Weights of a small image classifier.
Model: norm groupnorm, widths [48, 64, 96].
Training: adamw at rate 0.0027, held-out accuracy 94%.
Rows from block 7, named by matrix and row number. Rows with one number belong to one channel. Each number is 200 + 40 x the weight over its row's rms, rounded and kept within 0 to 999. All counts start at 0. After the name is the row's rms in percent of the matrix's.
# convs0: first 3x3 conv (model.blocks.7.convs.0.weight, 96x96x3x3), inputs 55-65, a 3x3 kernel for each
# convs1: second 3x3 conv (model.blocks.7.convs.1.weight, 96x96x3x3, transposed), outputs 55-65, a 3x3 kernel for each
convs0.6,097,185,188,171,202,242,185,185,248,185,208,206,174,233,216,190,215,216,201,222,210,206,224,239,256,229,163,218,262,232,198,217,200,201,214,210,191,162,176,119,163,227,132,171,137,166,265,183,218,196,204,207,207,232,187,254,276,245,233,277,231,233,187,159,215,191,270,183,199,158,238,234,233,206,227,174,208,195,189,195,220,159,240,231,190,218,227,253,243,179,243,233,198,180,220,200,168,212,217,241
convs1.6,099,172,235,186,164,207,240,180,164,141,159,210,169,226,199,205,175,159,137,239,269,176,191,216,218,182,161,226,207,222,217,218,204,224,230,191,197,140,199,159,257,185,184,191,116,179,193,233,240,155,232,258,189,147,91,210,164,179,153,182,192,260,198,178,163,211,252,246,170,190,204,125,205,307,211,198,242,213,230,209,231,287,161,216,240,232,209,192,185,252,260,218,192,171,210,147,216,208,240,230
convs0.7,102,266,237,285,280,263,223,192,182,243,167,148,185,194,187,161,158,148,177,195,195,220,183,151,220,132,163,139,200,244,255,196,166,186,219,190,144,214,180,217,164,209,194,220,184,205,308,284,212,211,268,263,141,191,150,195,222,201,225,247,180,182,236,244,204,189,177,220,123,164,156,192,221,249,192,125,250,247,268,165,142,199,132,142,188,137,137,232,209,211,202,290,280,217,246,169,285,251,188,162
convs1.7,100,212,222,160,207,174,206,253,202,188,159,196,182,275,181,181,216,184,239,178,236,256,101,264,285,168,219,195,165,236,196,211,266,233,197,206,168,209,258,208,229,170,316,233,167,194,157,263,211,240,246,277,232,251,253,248,196,184,259,208,211,246,268,205,109,232,163,157,150,235,123,206,192,198,188,278,202,161,202,174,199,256,215,234,212,199,264,215,108,198,143,180,196,190,184,199,193,124,145,172
convs0.8,096,268,206,184,209,234,213,248,187,210,248,259,196,180,295,226,228,226,195,217,191,224,225,199,154,202,209,133,156,181,135,225,197,179,176,213,184,167,164,165,186,161,171,198,183,209,241,230,223,224,188,192,210,180,222,166,160,253,216,236,304,245,290,250,169,142,232,195,210,186,186,167,214,209,182,167,197,213,164,147,194,202,165,205,152,156,177,179,177,216,159,183,115,174,174,132,193,202,242,221
convs1.8,093,275,171,200,215,181,256,114,211,250,100,120,165,111,98,173,172,169,170,196,302,194,236,174,219,224,169,191,208,196,204,199,186,188,236,211,212,231,206,157,219,299,224,152,228,220,98,176,95,165,182,229,215,126,224,192,166,154,184,227,206,260,203,285,164,243,219,143,216,155,199,209,254,196,119,170,170,168,158,164,190,241,212,195,229,194,219,259,177,234,187,179,218,151,212,170,151,158,192,172
convs0.9,099,175,176,213,218,189,203,147,209,176,295,248,215,182,208,196,224,250,233,173,168,169,187,192,180,206,180,152,174,142,173,175,194,171,226,174,166,225,192,148,177,211,161,198,205,169,211,241,224,286,240,227,196,218,226,281,268,256,289,266,259,241,326,301,186,147,201,175,202,158,166,158,188,206,232,265,212,221,233,188,223,197,246,210,237,258,246,242,202,240,251,245,220,198,209,269,217,229,227,192
convs1.9,099,168,204,179,143,173,257,207,210,245,197,186,200,177,207,216,221,217,108,184,192,124,193,270,202,157,249,161,199,158,164,172,178,163,201,170,193,203,178,164,137,133,189,193,140,196,203,172,217,195,196,226,165,169,214,224,202,203,180,226,181,222,225,187,276,251,279,239,203,218,220,228,282,165,179,180,176,126,158,146,185,177,175,249,241,228,224,266,231,241,229,143,151,167,139,192,166,170,149,179
convs0.10,099,229,188,193,199,161,160,221,210,210,201,176,183,157,159,186,182,182,192,182,153,224,197,273,189,257,249,199,180,166,140,200,168,189,137,145,188,278,189,198,122,141,166,182,190,178,171,194,177,202,224,221,216,248,250,266,232,229,248,206,248,254,268,265,235,216,210,181,183,180,171,123,198,243,245,301,234,290,266,159,264,124,206,168,134,229,255,182,140,188,206,252,188,214,182,157,208,209,190,230
convs1.10,096,186,167,227,170,214,186,153,201,154,206,202,231,185,141,233,229,209,203,206,185,189,161,163,161,104,152,167,175,189,176,234,189,182,229,193,158,152,203,228,275,241,183,238,259,237,207,176,189,153,116,218,217,185,203,185,195,207,148,208,227,216,187,226,238,140,213,213,224,159,166,224,204,203,240,252,256,284,224,246,230,250,201,165,250,189,226,226,251,169,210,124,201,256,111,201,138,237,170,255
convs0.11,104,243,214,205,184,224,213,197,207,165,180,233,226,198,142,225,222,139,167,182,175,198,141,217,213,269,224,212,205,233,218,258,188,209,164,210,181,158,185,145,220,139,200,226,249,186,157,227,195,174,199,224,253,208,196,268,166,187,183,95,177,219,204,268,235,226,248,248,194,197,238,244,189,170,175,211,176,205,206,142,173,183,194,154,175,140,229,172,141,233,120,163,156,194,128,131,141,182,168,208
convs1.11,099,173,225,232,166,201,152,148,186,136,161,139,207,257,258,223,176,260,233,96,147,192,189,150,174,182,194,153,196,175,213,191,201,228,251,206,211,209,210,193,201,200,211,310,229,223,194,184,108,115,244,211,148,179,165,190,195,131,225,185,154,157,135,260,231,106,177,219,145,249,239,152,170,231,248,185,255,222,191,217,203,207,194,185,158,162,218,200,153,201,187,159,191,190,154,110,136,177,188,140
convs0.12,102,192,233,198,221,244,178,247,196,216,211,175,188,204,203,178,189,234,218,225,181,229,170,230,250,233,202,206,169,214,152,205,228,195,193,201,132,175,200,184,212,172,167,191,176,202,144,201,180,161,194,157,143,244,230,248,201,222,228,237,178,201,201,164,200,223,155,263,221,113,195,243,184,137,196,246,191,233,168,199,126,201,171,227,200,227,183,218,198,213,205,195,259,184,280,314,204,251,217,185
convs1.12,103,133,179,182,143,192,170,95,186,209,235,209,189,193,195,188,180,268,202,185,176,263,173,259,159,152,256,184,181,228,193,212,234,214,149,207,173,206,213,229,222,230,249,192,142,230,173,172,231,182,205,198,134,244,264,202,260,169,237,177,172,137,165,197,192,161,169,258,171,201,190,198,174,218,189,163,183,153,187,187,159,192,197,175,170,169,127,188,202,204,169,180,175,177,168,162,169,166,127,182
convs0.13,098,134,233,170,140,229,177,212,254,160,192,252,229,223,221,335,246,259,176,254,279,172,283,259,237,145,201,237,222,155,199,209,205,221,162,233,155,317,287,254,247,234,300,228,281,250,189,164,204,191,184,227,184,216,210,221,254,260,162,264,210,235,234,222,176,200,258,181,219,187,227,172,196,215,190,162,116,161,138,164,196,187,220,248,260,231,218,202,221,222,196,203,170,249,247,163,227,218,204,229
convs1.13,098,144,183,226,162,173,151,186,183,178,130,126,175,85,169,116,119,169,160,210,204,176,269,224,134,170,107,226,151,187,198,135,150,174,165,150,136,308,244,259,279,288,291,280,305,207,260,160,221,159,148,127,203,176,210,184,177,196,154,175,206,217,175,184,193,212,233,190,217,189,176,211,160,148,161,184,161,108,166,188,175,155,255,190,220,206,214,232,238,213,266,209,206,208,155,167,186,213,203,227
convs0.14,097,230,284,197,241,231,185,230,134,190,260,152,183,152,209,187,231,215,187,192,189,249,199,259,223,201,207,214,267,205,218,263,232,255,243,231,217,266,211,216,256,199,208,274,260,263,230,215,182,225,230,240,233,220,221,179,141,219,150,121,218,170,194,161,166,168,210,201,199,232,209,207,197,207,189,252,222,192,167,198,238,203,177,123,173,183,157,213,167,159,164,233,189,248,256,168,198,179,130,204
convs1.14,100,183,171,205,198,201,131,216,143,239,238,220,207,258,239,147,205,207,262,189,152,148,139,178,164,243,153,109,196,179,207,239,237,154,210,203,171,247,215,227,252,224,238,304,244,253,191,151,214,181,222,180,251,315,304,218,244,169,201,168,163,195,177,198,181,193,149,176,235,259,221,166,193,176,197,156,200,171,124,234,158,167,182,197,222,147,203,226,164,136,174,170,201,188,169,152,210,204,186,165
convs0.15,116,237,272,206,225,287,210,254,318,209,215,231,177,164,160,148,142,192,219,235,216,253,197,250,243,147,209,183,155,177,120,169,181,176,144,178,143,203,177,185,107,177,180,176,131,140,192,184,115,176,182,158,111,165,144,192,216,178,217,174,209,199,186,187,227,214,133,169,224,125,174,187,186,233,215,251,213,227,180,197,201,208,209,287,220,235,218,244,217,179,170,178,190,244,177,256,236,207,231,236
convs1.15,094,216,174,164,275,204,184,173,255,262,175,195,170,224,168,218,221,161,241,157,183,185,130,120,223,175,204,236,238,249,267,217,235,258,218,226,207,255,183,246,177,220,208,209,220,191,238,168,201,137,209,212,189,145,226,181,95,227,186,90,144,192,209,264,234,170,224,221,223,258,226,208,208,187,251,214,138,172,261,175,190,200,183,213,199,193,113,189,185,163,190,178,171,178,245,138,195,191,228,185
convs0.16,111,272,296,277,328,359,277,262,348,280,304,247,202,230,262,176,208,294,246,208,288,235,264,274,284,239,284,223,193,139,192,189,193,203,179,203,132,190,164,167,167,209,141,157,124,174,154,173,209,203,234,216,178,237,178,172,118,173,184,176,189,252,176,182,203,142,156,225,190,220,191,173,145,166,252,214,190,245,153,142,161,246,255,252,187,256,206,229,244,200,216,229,261,194,215,304,224,262,290,192
convs1.16,096,103,98,231,164,173,146,231,184,187,228,210,274,252,214,150,140,185,277,168,108,163,161,155,167,250,140,166,205,212,201,214,242,227,254,227,191,119,66,198,112,117,76,138,149,107,131,196,149,226,176,198,142,199,206,188,215,219,228,200,163,242,170,194,188,230,188,122,244,168,155,163,202,198,199,184,187,209,196,186,235,189,227,294,238,198,168,235,274,190,198,233,233,206,189,172,189,199,143,209
convs0.17,106,140,170,186,165,117,166,192,170,209,155,187,156,184,236,208,176,157,160,189,191,181,179,238,171,217,174,159,195,172,236,198,153,214,222,202,208,178,156,184,173,172,168,156,144,200,206,217,191,219,229,202,196,209,171,262,183,191,225,187,217,243,195,212,213,210,169,232,199,145,187,218,209,237,215,225,231,215,249,265,228,235,151,151,195,161,148,138,187,184,216,116,144,118,177,217,117,148,174,180
convs1.17,107,259,213,157,225,186,150,247,208,223,204,243,240,245,249,222,246,245,257,192,212,161,167,210,220,168,182,196,210,191,191,194,154,171,169,123,154,189,192,231,252,234,231,239,184,180,260,219,226,248,250,294,215,235,192,268,277,248,272,245,265,229,263,256,230,176,196,203,193,173,163,137,145,225,216,201,189,195,186,251,182,176,121,89,134,132,88,102,120,168,176,201,170,185,192,190,191,201,169,196
convs0.18,103,153,242,281,240,287,293,260,204,147,247,181,147,189,185,249,203,233,212,206,203,220,263,217,198,214,208,140,206,243,180,232,162,178,191,186,210,103,161,227,174,209,148,174,151,174,176,186,193,100,187,146,172,206,249,236,185,183,164,212,256,201,243,276,117,168,148,191,176,233,222,241,168,136,184,155,231,256,170,118,173,154,265,241,219,200,260,197,171,196,183,200,225,169,232,271,208,202,173,191
convs1.18,095,148,139,178,227,158,218,147,252,197,202,272,199,215,229,215,220,201,243,251,166,222,165,148,234,277,226,126,199,230,222,255,254,216,265,220,228,199,185,189,260,212,213,164,184,173,70,149,181,198,250,190,221,243,248,228,226,175,156,202,212,181,146,123,137,251,162,192,199,255,217,189,180,184,114,214,162,121,182,136,167,210,198,182,176,176,198,165,221,145,240,183,165,259,142,212,191,217,147,162
convs0.19,095,190,205,187,208,213,234,177,187,187,223,244,202,282,274,255,223,225,177,167,189,185,121,184,145,136,157,169,257,257,245,257,240,260,222,199,249,127,172,117,184,121,133,155,150,161,201,264,257,252,262,231,254,243,217,198,215,211,194,160,216,211,186,189,279,193,223,204,233,233,280,244,242,179,207,222,160,193,207,183,194,245,130,137,179,168,182,150,164,162,206,148,187,196,199,199,203,175,206,214
convs1.19,090,212,212,161,181,170,132,211,95,157,207,203,199,183,173,197,218,177,178,198,176,182,159,163,197,140,199,183,173,176,158,171,183,166,186,164,176,136,163,214,155,120,159,121,122,118,246,186,167,299,250,309,229,277,225,153,171,179,182,115,144,147,205,232,271,255,216,291,283,250,273,234,284,160,209,185,218,150,148,191,156,156,95,175,161,110,189,129,166,122,120,142,173,168,178,153,188,177,155,176
convs0.20,087,193,221,216,156,156,148,201,195,239,132,126,129,229,235,151,161,175,176,267,156,150,157,269,210,226,198,177,216,180,141,218,34,42,213,147,134,150,168,178,176,185,140,227,154,198,228,224,191,214,224,221,184,202,221,174,212,196,118,174,205,175,165,209,214,194,229,184,194,242,183,235,246,240,192,209,233,211,214,248,235,208,205,181,239,240,190,177,136,224,216,190,235,213,178,240,255,236,252,245
convs1.20,102,211,254,183,180,206,179,177,225,265,223,130,223,174,226,209,209,186,192,130,188,184,126,135,164,199,132,174,170,157,214,145,135,175,158,93,183,178,163,184,201,190,166,176,197,157,199,220,225,282,233,154,222,179,120,237,176,221,211,228,216,201,221,170,182,231,254,198,176,199,208,146,154,200,216,206,183,157,249,182,170,199,159,166,176,223,171,139,254,224,196,193,223,239,156,194,191,185,217,276
convs0.21,093,113,231,212,156,204,173,135,212,189,195,270,153,208,222,252,198,259,181,206,276,240,225,186,195,238,217,203,185,235,186,188,199,190,230,193,192,225,236,180,206,129,154,159,201,168,183,229,221,166,201,205,223,213,194,159,199,146,182,198,159,185,206,182,249,189,192,170,176,185,164,202,193,260,217,252,233,243,241,248,226,251,303,180,230,188,203,198,249,257,237,207,209,244,177,189,214,174,212,256
convs1.21,099,172,154,149,155,201,158,192,139,174,255,197,141,183,198,189,260,225,160,161,228,220,174,239,171,260,219,259,215,191,196,230,175,175,205,196,187,224,172,285,257,225,168,225,207,187,212,181,125,96,172,230,169,185,110,172,209,201,188,316,191,217,224,231,178,243,204,222,195,265,214,190,218,236,208,262,242,245,214,190,235,243,167,207,172,168,138,208,183,280,201,275,175,203,208,181,150,192,174,179
convs0.22,121,180,211,151,247,315,159,181,209,174,158,139,96,152,177,114,140,137,135,238,218,208,317,286,278,234,268,256,147,130,138,163,134,153,194,168,133,270,251,264,230,236,260,287,251,289,198,195,208,192,190,193,202,238,219,203,153,214,206,173,205,179,163,214,180,159,188,198,200,186,183,179,189,262,206,206,213,211,199,205,208,232,228,188,207,188,195,217,192,220,257,261,198,204,260,246,198,176,221,200
convs1.22,108,319,280,280,270,274,258,298,289,277,232,202,255,211,211,232,254,249,244,209,209,226,251,214,208,217,219,224,178,199,212,216,198,202,201,214,207,301,245,249,290,255,255,236,243,240,209,160,160,208,231,235,214,254,181,221,192,234,234,257,205,220,222,189,201,175,224,252,186,205,210,261,210,211,215,226,189,215,202,183,210,248,190,176,204,169,160,182,193,181,191,225,219,210,213,230,198,210,196,186
convs0.23,097,164,239,207,207,187,177,200,176,143,258,231,232,256,215,210,189,194,209,220,213,226,213,143,175,184,119,123,193,182,204,201,148,144,182,122,165,229,136,199,166,103,190,160,144,140,250,207,203,248,194,198,221,175,221,205,184,231,196,194,213,235,214,193,224,201,167,222,221,210,194,205,224,182,192,192,174,214,223,183,243,265,182,213,218,190,212,196,195,122,127,201,184,182,200,150,180,195,112,177
convs1.23,109,255,139,241,131,161,143,206,180,171,235,223,194,191,182,156,218,164,192,199,217,239,155,124,158,151,159,224,209,180,191,192,166,166,199,171,215,95,169,163,232,183,162,273,184,193,225,240,252,225,163,160,157,164,167,197,247,205,199,219,162,215,203,213,167,205,211,153,180,123,140,136,155,210,181,169,153,149,145,174,202,129,126,119,113,168,166,125,156,160,142,193,163,164,122,91,175,212,175,162
convs0.24,103,198,216,189,214,226,210,190,171,220,242,202,112,185,181,184,207,166,246,232,206,186,174,144,239,223,204,185,187,198,176,164,206,141,203,183,207,188,163,243,211,185,162,197,209,178,151,201,192,197,195,189,224,156,248,181,253,254,296,225,210,187,181,159,162,177,203,169,107,164,126,177,133,232,166,210,228,224,182,158,223,174,254,244,167,269,202,188,206,202,101,170,152,169,154,154,144,164,179,211
convs1.24,098,133,238,128,165,174,205,146,210,146,188,275,150,138,264,168,173,269,161,168,296,224,179,231,198,243,228,254,233,227,231,253,271,206,202,197,237,191,196,276,177,191,196,258,167,212,174,151,171,221,185,225,207,182,249,277,200,192,275,164,214,271,209,224,180,154,263,233,230,104,148,191,159,221,202,236,242,167,202,233,162,266,163,196,220,226,148,180,230,199,216,197,202,234,221,257,199,193,187,219
convs0.25,099,189,278,165,271,228,246,283,189,235,179,208,272,261,241,246,280,304,236,211,166,193,194,171,199,159,199,216,298,293,257,332,313,246,241,267,239,218,242,166,256,229,211,222,183,256,180,196,203,151,222,176,245,152,196,212,141,165,176,185,239,200,165,130,248,240,189,253,247,219,216,234,192,235,268,186,178,226,190,185,209,146,191,203,161,224,195,182,202,241,189,197,133,208,204,172,197,263,157,275
convs1.25,094,160,55,199,119,197,143,151,229,177,160,180,96,113,138,146,142,139,205,123,191,224,158,219,143,179,187,185,213,213,202,214,198,254,235,259,249,190,199,195,205,128,228,205,123,239,138,296,213,170,204,176,172,219,203,150,97,105,156,245,153,179,145,181,249,185,264,185,162,187,168,163,110,165,153,182,191,216,183,216,187,197,153,178,239,187,131,181,182,228,232,177,223,188,205,207,220,215,164,206
convs0.26,094,193,216,210,197,204,155,200,240,188,257,235,221,257,224,189,225,208,208,195,177,188,177,136,207,211,211,199,200,179,173,134,220,158,215,210,202,216,173,216,180,193,212,211,163,177,169,200,219,220,221,210,267,269,265,212,272,187,247,268,220,198,224,175,241,252,257,198,200,210,206,192,220,266,263,204,292,261,254,261,259,228,139,136,187,120,158,135,74,98,117,215,198,164,192,179,171,174,182,228
convs1.26,102,262,187,162,187,191,257,236,237,266,162,210,168,173,151,192,144,173,162,72,174,162,154,109,113,161,149,174,133,194,137,159,156,173,169,150,152,259,220,228,247,210,237,237,187,215,161,188,189,218,169,160,164,229,187,133,235,229,151,199,207,174,150,179,142,175,196,170,131,171,150,158,224,205,195,218,206,205,194,239,237,227,197,217,229,246,200,218,283,229,222,171,191,170,176,174,207,223,211,177
convs0.27,109,269,250,198,238,182,168,191,215,180,209,193,227,203,185,148,83,200,158,182,173,216,149,121,152,195,148,193,185,210,190,189,221,243,146,195,192,203,187,246,229,170,259,176,230,254,186,245,201,185,225,181,194,203,204,249,298,274,250,291,251,204,194,155,224,211,199,205,206,231,196,204,198,216,201,139,283,254,161,216,151,194,222,242,232,261,217,240,180,160,212,190,212,212,155,152,161,231,176,225
convs1.27,097,245,175,128,187,180,188,137,223,242,212,138,218,210,211,199,216,182,214,203,228,151,141,207,198,187,236,186,224,204,204,211,279,255,232,213,170,241,268,219,222,236,226,236,247,145,154,150,173,143,146,213,165,154,167,225,228,234,263,170,227,242,151,209,238,205,213,155,175,188,192,187,234,169,165,211,135,87,161,188,168,117,193,149,181,139,178,193,186,174,175,192,229,170,141,220,226,132,196,203
convs0.28,097,168,240,221,207,212,264,179,215,232,218,206,233,181,185,245,144,222,189,166,203,179,195,208,230,213,190,181,225,178,280,184,175,282,139,184,200,197,158,151,179,217,152,129,198,175,201,223,200,242,199,218,258,181,186,199,229,196,278,196,250,220,243,241,235,248,171,198,106,198,212,151,194,252,178,139,198,179,116,143,99,174,204,175,243,165,230,218,197,179,160,179,193,162,196,188,185,193,186,213
convs1.28,096,135,165,139,111,233,227,210,241,222,198,202,196,222,253,168,219,228,247,190,185,220,158,196,170,106,144,193,202,212,229,218,167,224,171,212,195,188,179,178,227,260,207,170,215,218,200,246,272,190,243,268,266,244,255,182,224,240,198,204,271,212,172,249,195,233,190,230,169,214,196,151,170,190,175,151,112,184,230,183,219,192,258,220,146,169,239,251,209,198,255,210,148,217,269,229,148,165,175,155
convs0.29,102,216,247,229,265,281,223,258,229,227,213,226,188,244,185,197,214,152,210,201,205,243,183,205,237,235,199,183,263,120,206,169,184,195,189,221,221,248,217,216,175,187,194,172,196,170,187,179,224,148,148,190,191,145,197,209,205,227,201,156,177,200,204,209,186,186,234,250,190,225,259,227,254,123,135,218,102,106,185,230,150,192,178,169,147,168,190,159,130,196,159,241,204,141,170,196,163,250,255,248
convs1.29,103,179,203,148,116,168,156,138,92,162,230,230,250,237,223,234,221,199,211,183,200,210,162,152,178,195,174,269,207,201,203,223,199,210,232,232,236,199,113,175,169,192,194,134,190,187,265,187,206,163,173,210,164,180,276,248,247,276,208,201,227,189,199,217,152,199,156,209,211,184,175,188,196,232,171,163,198,161,183,151,175,215,149,190,202,176,186,221,218,216,219,245,202,208,252,226,206,173,252,255
convs0.30,103,225,223,256,207,267,204,174,192,241,177,187,182,211,161,221,181,206,251,209,315,225,254,247,223,204,196,256,240,310,267,210,199,253,282,230,231,260,218,226,269,232,232,158,204,181,225,236,215,216,173,154,215,154,149,265,303,299,266,231,241,239,253,235,169,191,225,150,172,224,195,216,214,145,194,199,133,135,145,157,146,145,112,151,110,92,143,96,123,153,145,221,194,145,154,201,143,142,165,200
convs1.30,096,202,189,162,238,250,307,264,255,218,143,167,213,221,173,135,216,203,201,126,229,193,218,159,183,130,272,177,244,249,183,253,158,221,270,253,221,131,172,145,112,170,183,202,107,190,204,196,160,134,201,142,102,163,128,219,146,222,159,197,137,207,222,196,239,102,127,157,168,129,209,185,217,160,191,168,209,228,153,179,121,228,241,205,169,177,245,211,205,166,186,208,223,153,157,174,157,192,171,146
convs0.31,093,261,255,225,245,211,227,212,226,250,178,173,226,190,136,191,161,202,248,222,166,216,205,125,170,204,206,220,227,214,217,168,192,194,156,211,211,161,236,175,218,226,160,169,222,148,159,209,175,163,172,140,155,208,240,201,214,237,205,175,216,210,217,206,276,255,182,277,183,197,164,164,167,240,206,233,238,254,233,277,236,239,220,237,185,269,244,163,236,180,215,222,214,135,225,103,203,224,200,141
convs1.31,096,169,248,177,206,279,242,213,205,126,205,224,228,155,211,177,202,190,207,148,222,151,270,221,209,196,247,160,225,180,196,172,163,184,201,186,199,264,266,206,235,165,182,208,224,204,194,246,199,172,141,170,211,133,244,238,162,192,269,216,233,222,252,186,237,198,196,228,192,141,192,226,248,210,197,232,242,225,130,257,165,174,127,155,192,208,227,184,225,158,211,213,165,221,213,161,156,181,167,168
convs0.32,098,227,190,228,260,247,166,233,243,195,197,179,171,219,190,183,188,193,238,214,190,239,224,203,141,251,248,154,139,180,210,159,169,199,203,120,226,236,200,181,198,210,241,239,191,221,243,218,233,217,205,194,156,111,119,170,192,179,185,211,208,159,189,255,199,222,194,206,225,213,193,200,232,212,173,206,231,245,183,229,198,184,189,205,160,195,255,118,123,185,134,184,117,225,229,201,218,277,209,222
convs1.32,098,186,199,216,240,240,109,221,209,227,220,197,224,187,179,171,228,245,180,230,244,158,266,157,156,169,217,260,202,207,182,207,197,180,190,189,226,234,180,199,257,222,185,180,207,238,171,249,186,189,215,165,119,152,113,161,216,118,192,176,218,205,170,162,252,147,231,225,190,181,191,198,240,165,197,189,215,174,200,237,190,199,152,222,129,90,185,156,187,186,209,236,190,243,243,185,220,291,213,204
convs0.33,111,116,216,201,91,201,178,122,209,162,234,184,144,140,206,157,129,164,221,232,201,176,132,197,204,161,212,174,174,138,186,260,223,208,206,217,279,287,201,167,257,210,208,249,281,204,189,218,163,213,232,181,248,234,277,216,231,206,246,240,237,255,200,258,201,199,232,243,190,215,247,223,207,119,151,151,182,260,286,236,268,229,249,206,241,205,203,217,189,177,219,186,164,222,178,199,120,179,200,155
convs1.33,097,223,220,191,181,228,277,191,149,181,185,167,198,251,153,219,155,198,195,159,228,248,179,214,181,237,199,172,218,187,201,180,184,146,231,169,179,203,244,218,276,224,218,267,232,188,141,117,232,168,222,156,128,202,164,205,172,185,195,161,249,256,238,242,301,216,207,157,231,196,191,239,220,216,169,227,168,270,213,176,198,258,231,199,274,186,210,206,269,260,271,295,254,229,235,246,232,219,227,203
convs0.34,105,179,159,138,177,205,165,185,177,162,258,183,173,149,168,147,183,178,193,221,159,210,238,196,218,224,259,252,166,134,116,187,137,167,170,135,141,246,228,217,218,250,240,252,218,208,220,222,255,146,238,221,209,209,222,276,225,277,256,157,220,250,180,242,173,207,223,251,220,185,226,176,251,250,220,206,277,225,222,249,209,205,212,189,170,234,224,185,162,176,147,187,186,138,236,212,112,239,223,204
convs1.34,096,177,184,278,200,208,126,193,164,153,178,176,197,197,216,162,224,239,234,182,239,190,262,225,238,283,240,241,202,187,164,178,179,194,226,153,177,243,198,264,262,214,220,240,236,220,121,60,232,180,84,194,213,169,207,126,134,217,170,104,196,154,183,185,214,172,188,271,221,165,201,239,204,191,212,192,264,170,229,173,211,241,168,163,168,164,135,179,189,165,173,233,255,168,185,183,187,218,215,206
convs0.35,096,140,209,170,195,233,250,172,226,222,209,215,208,196,235,193,214,223,285,218,236,225,266,257,205,295,266,238,224,158,166,171,209,266,119,247,240,164,250,194,224,270,234,203,252,200,195,104,214,137,156,238,239,211,197,169,202,245,165,226,219,197,196,200,254,170,265,213,207,196,239,226,261,280,223,208,256,191,201,193,210,207,186,207,158,193,161,179,193,201,177,137,149,173,202,195,214,218,176,166
convs1.35,105,144,217,261,217,177,195,250,243,211,201,177,195,222,242,164,187,243,175,244,222,231,222,301,208,134,215,155,187,194,221,188,193,216,197,170,208,189,204,198,264,158,196,227,269,199,278,246,176,202,186,172,227,247,276,185,193,171,177,148,200,186,188,194,227,186,204,210,188,234,190,220,294,145,199,246,180,216,242,183,246,248,212,213,175,164,238,104,186,207,187,135,136,171,185,198,141,218,186,188
convs0.36,098,239,192,184,159,146,148,184,196,176,212,185,153,234,168,214,204,250,226,192,172,230,237,191,212,197,286,187,126,122,120,165,113,96,121,139,126,220,179,104,207,266,127,206,244,217,204,206,264,248,237,242,198,258,216,258,221,176,225,207,201,181,209,166,225,228,240,263,222,239,270,201,207,158,136,148,167,224,190,126,175,240,234,242,193,176,194,198,226,184,201,174,204,209,180,186,229,156,207,233
convs1.36,099,191,183,193,185,198,169,257,248,149,177,177,201,193,171,211,222,186,172,220,185,268,220,187,202,273,205,204,223,180,177,151,185,170,143,163,166,129,213,244,111,234,186,148,250,210,143,263,166,135,219,145,185,178,148,204,233,142,184,208,118,253,140,198,245,87,209,211,172,162,215,190,205,126,236,161,224,219,243,210,229,245,166,235,209,166,162,196,203,198,189,184,199,201,182,181,176,168,190,139
convs0.37,096,223,197,109,208,191,182,220,210,188,150,153,155,252,211,262,166,211,210,173,212,163,212,201,256,203,231,187,269,209,181,257,201,190,166,219,179,261,207,179,116,162,222,215,244,283,186,230,212,162,271,239,193,172,152,241,237,237,232,239,240,247,238,253,220,218,232,157,213,239,155,201,152,195,234,212,255,259,178,159,181,186,242,212,238,174,170,241,276,247,191,248,166,169,180,182,237,148,144,170
convs1.37,103,215,134,241,281,243,149,285,213,133,206,155,205,208,179,125,238,172,170,208,180,209,218,201,190,172,272,244,114,212,206,231,221,151,212,193,163,180,191,244,192,207,185,158,165,168,257,173,209,159,224,158,211,287,177,246,207,170,201,191,176,218,162,237,130,176,172,148,195,220,221,157,138,214,210,234,213,188,225,242,200,246,272,181,173,218,230,189,236,255,256,178,191,243,184,217,211,167,229,230
convs0.38,099,154,197,183,178,169,220,215,198,189,216,201,239,145,229,212,236,162,189,224,203,180,210,195,248,182,225,226,230,208,233,211,171,168,195,193,196,162,193,105,166,201,147,217,147,200,200,265,246,226,244,224,238,192,198,178,186,182,135,168,122,174,229,208,167,215,226,244,222,232,183,252,261,168,207,208,214,215,258,236,194,200,204,200,208,176,179,220,254,171,166,242,225,195,217,257,255,242,237,234
convs1.38,101,228,220,288,212,215,214,289,204,136,184,220,212,215,206,271,241,221,250,240,238,192,230,132,257,180,188,91,217,208,243,270,286,247,212,159,229,213,176,145,106,171,274,176,244,198,248,243,170,191,191,114,177,149,126,155,168,170,252,190,153,143,182,158,166,229,186,214,129,261,183,226,215,213,199,233,217,208,167,211,206,214,217,228,232,257,244,210,250,232,267,272,202,257,217,244,250,212,225,149
convs0.39,095,240,155,154,177,157,139,155,140,197,216,181,175,212,209,205,192,207,237,217,157,157,198,222,202,213,253,278,169,216,273,113,193,244,94,100,185,161,181,231,184,221,132,168,152,159,232,171,187,222,194,162,260,257,242,299,210,270,262,303,209,262,223,235,209,172,187,257,180,194,250,252,161,229,219,185,236,186,167,222,260,181,170,233,161,214,169,115,149,151,152,220,184,247,232,189,225,247,262,187
convs1.39,096,220,193,257,244,277,197,239,133,222,227,183,209,151,146,194,257,235,190,189,194,277,155,232,190,117,176,235,151,157,135,179,160,211,178,200,201,141,154,201,209,218,263,222,197,256,215,220,179,152,199,108,143,129,116,159,290,277,229,202,265,186,199,277,269,261,259,209,182,154,188,258,263,163,221,164,175,181,133,135,181,212,254,239,224,136,168,254,229,201,223,243,223,196,236,221,200,239,174,247
convs0.40,092,213,188,171,163,224,172,167,169,108,243,215,243,188,236,195,211,224,177,230,189,185,187,187,209,196,140,186,174,196,182,218,191,181,187,194,221,213,207,183,193,219,177,234,156,209,210,240,238,275,249,231,263,295,266,194,204,138,193,266,197,186,202,138,144,178,147,186,188,173,144,207,150,231,223,197,184,153,194,198,147,178,243,242,241,175,193,171,218,172,207,175,245,285,198,231,183,229,233,244
convs1.40,095,224,147,218,165,105,141,152,152,222,145,150,134,131,147,173,165,201,166,168,150,211,240,145,202,186,157,170,216,196,237,198,220,171,205,176,171,173,186,220,168,225,250,181,204,225,173,192,268,231,200,166,198,171,177,211,242,242,182,214,244,223,197,188,229,165,279,138,128,156,171,142,127,206,223,136,200,243,197,210,227,198,218,247,176,271,257,262,228,204,241,249,212,244,228,263,292,192,212,208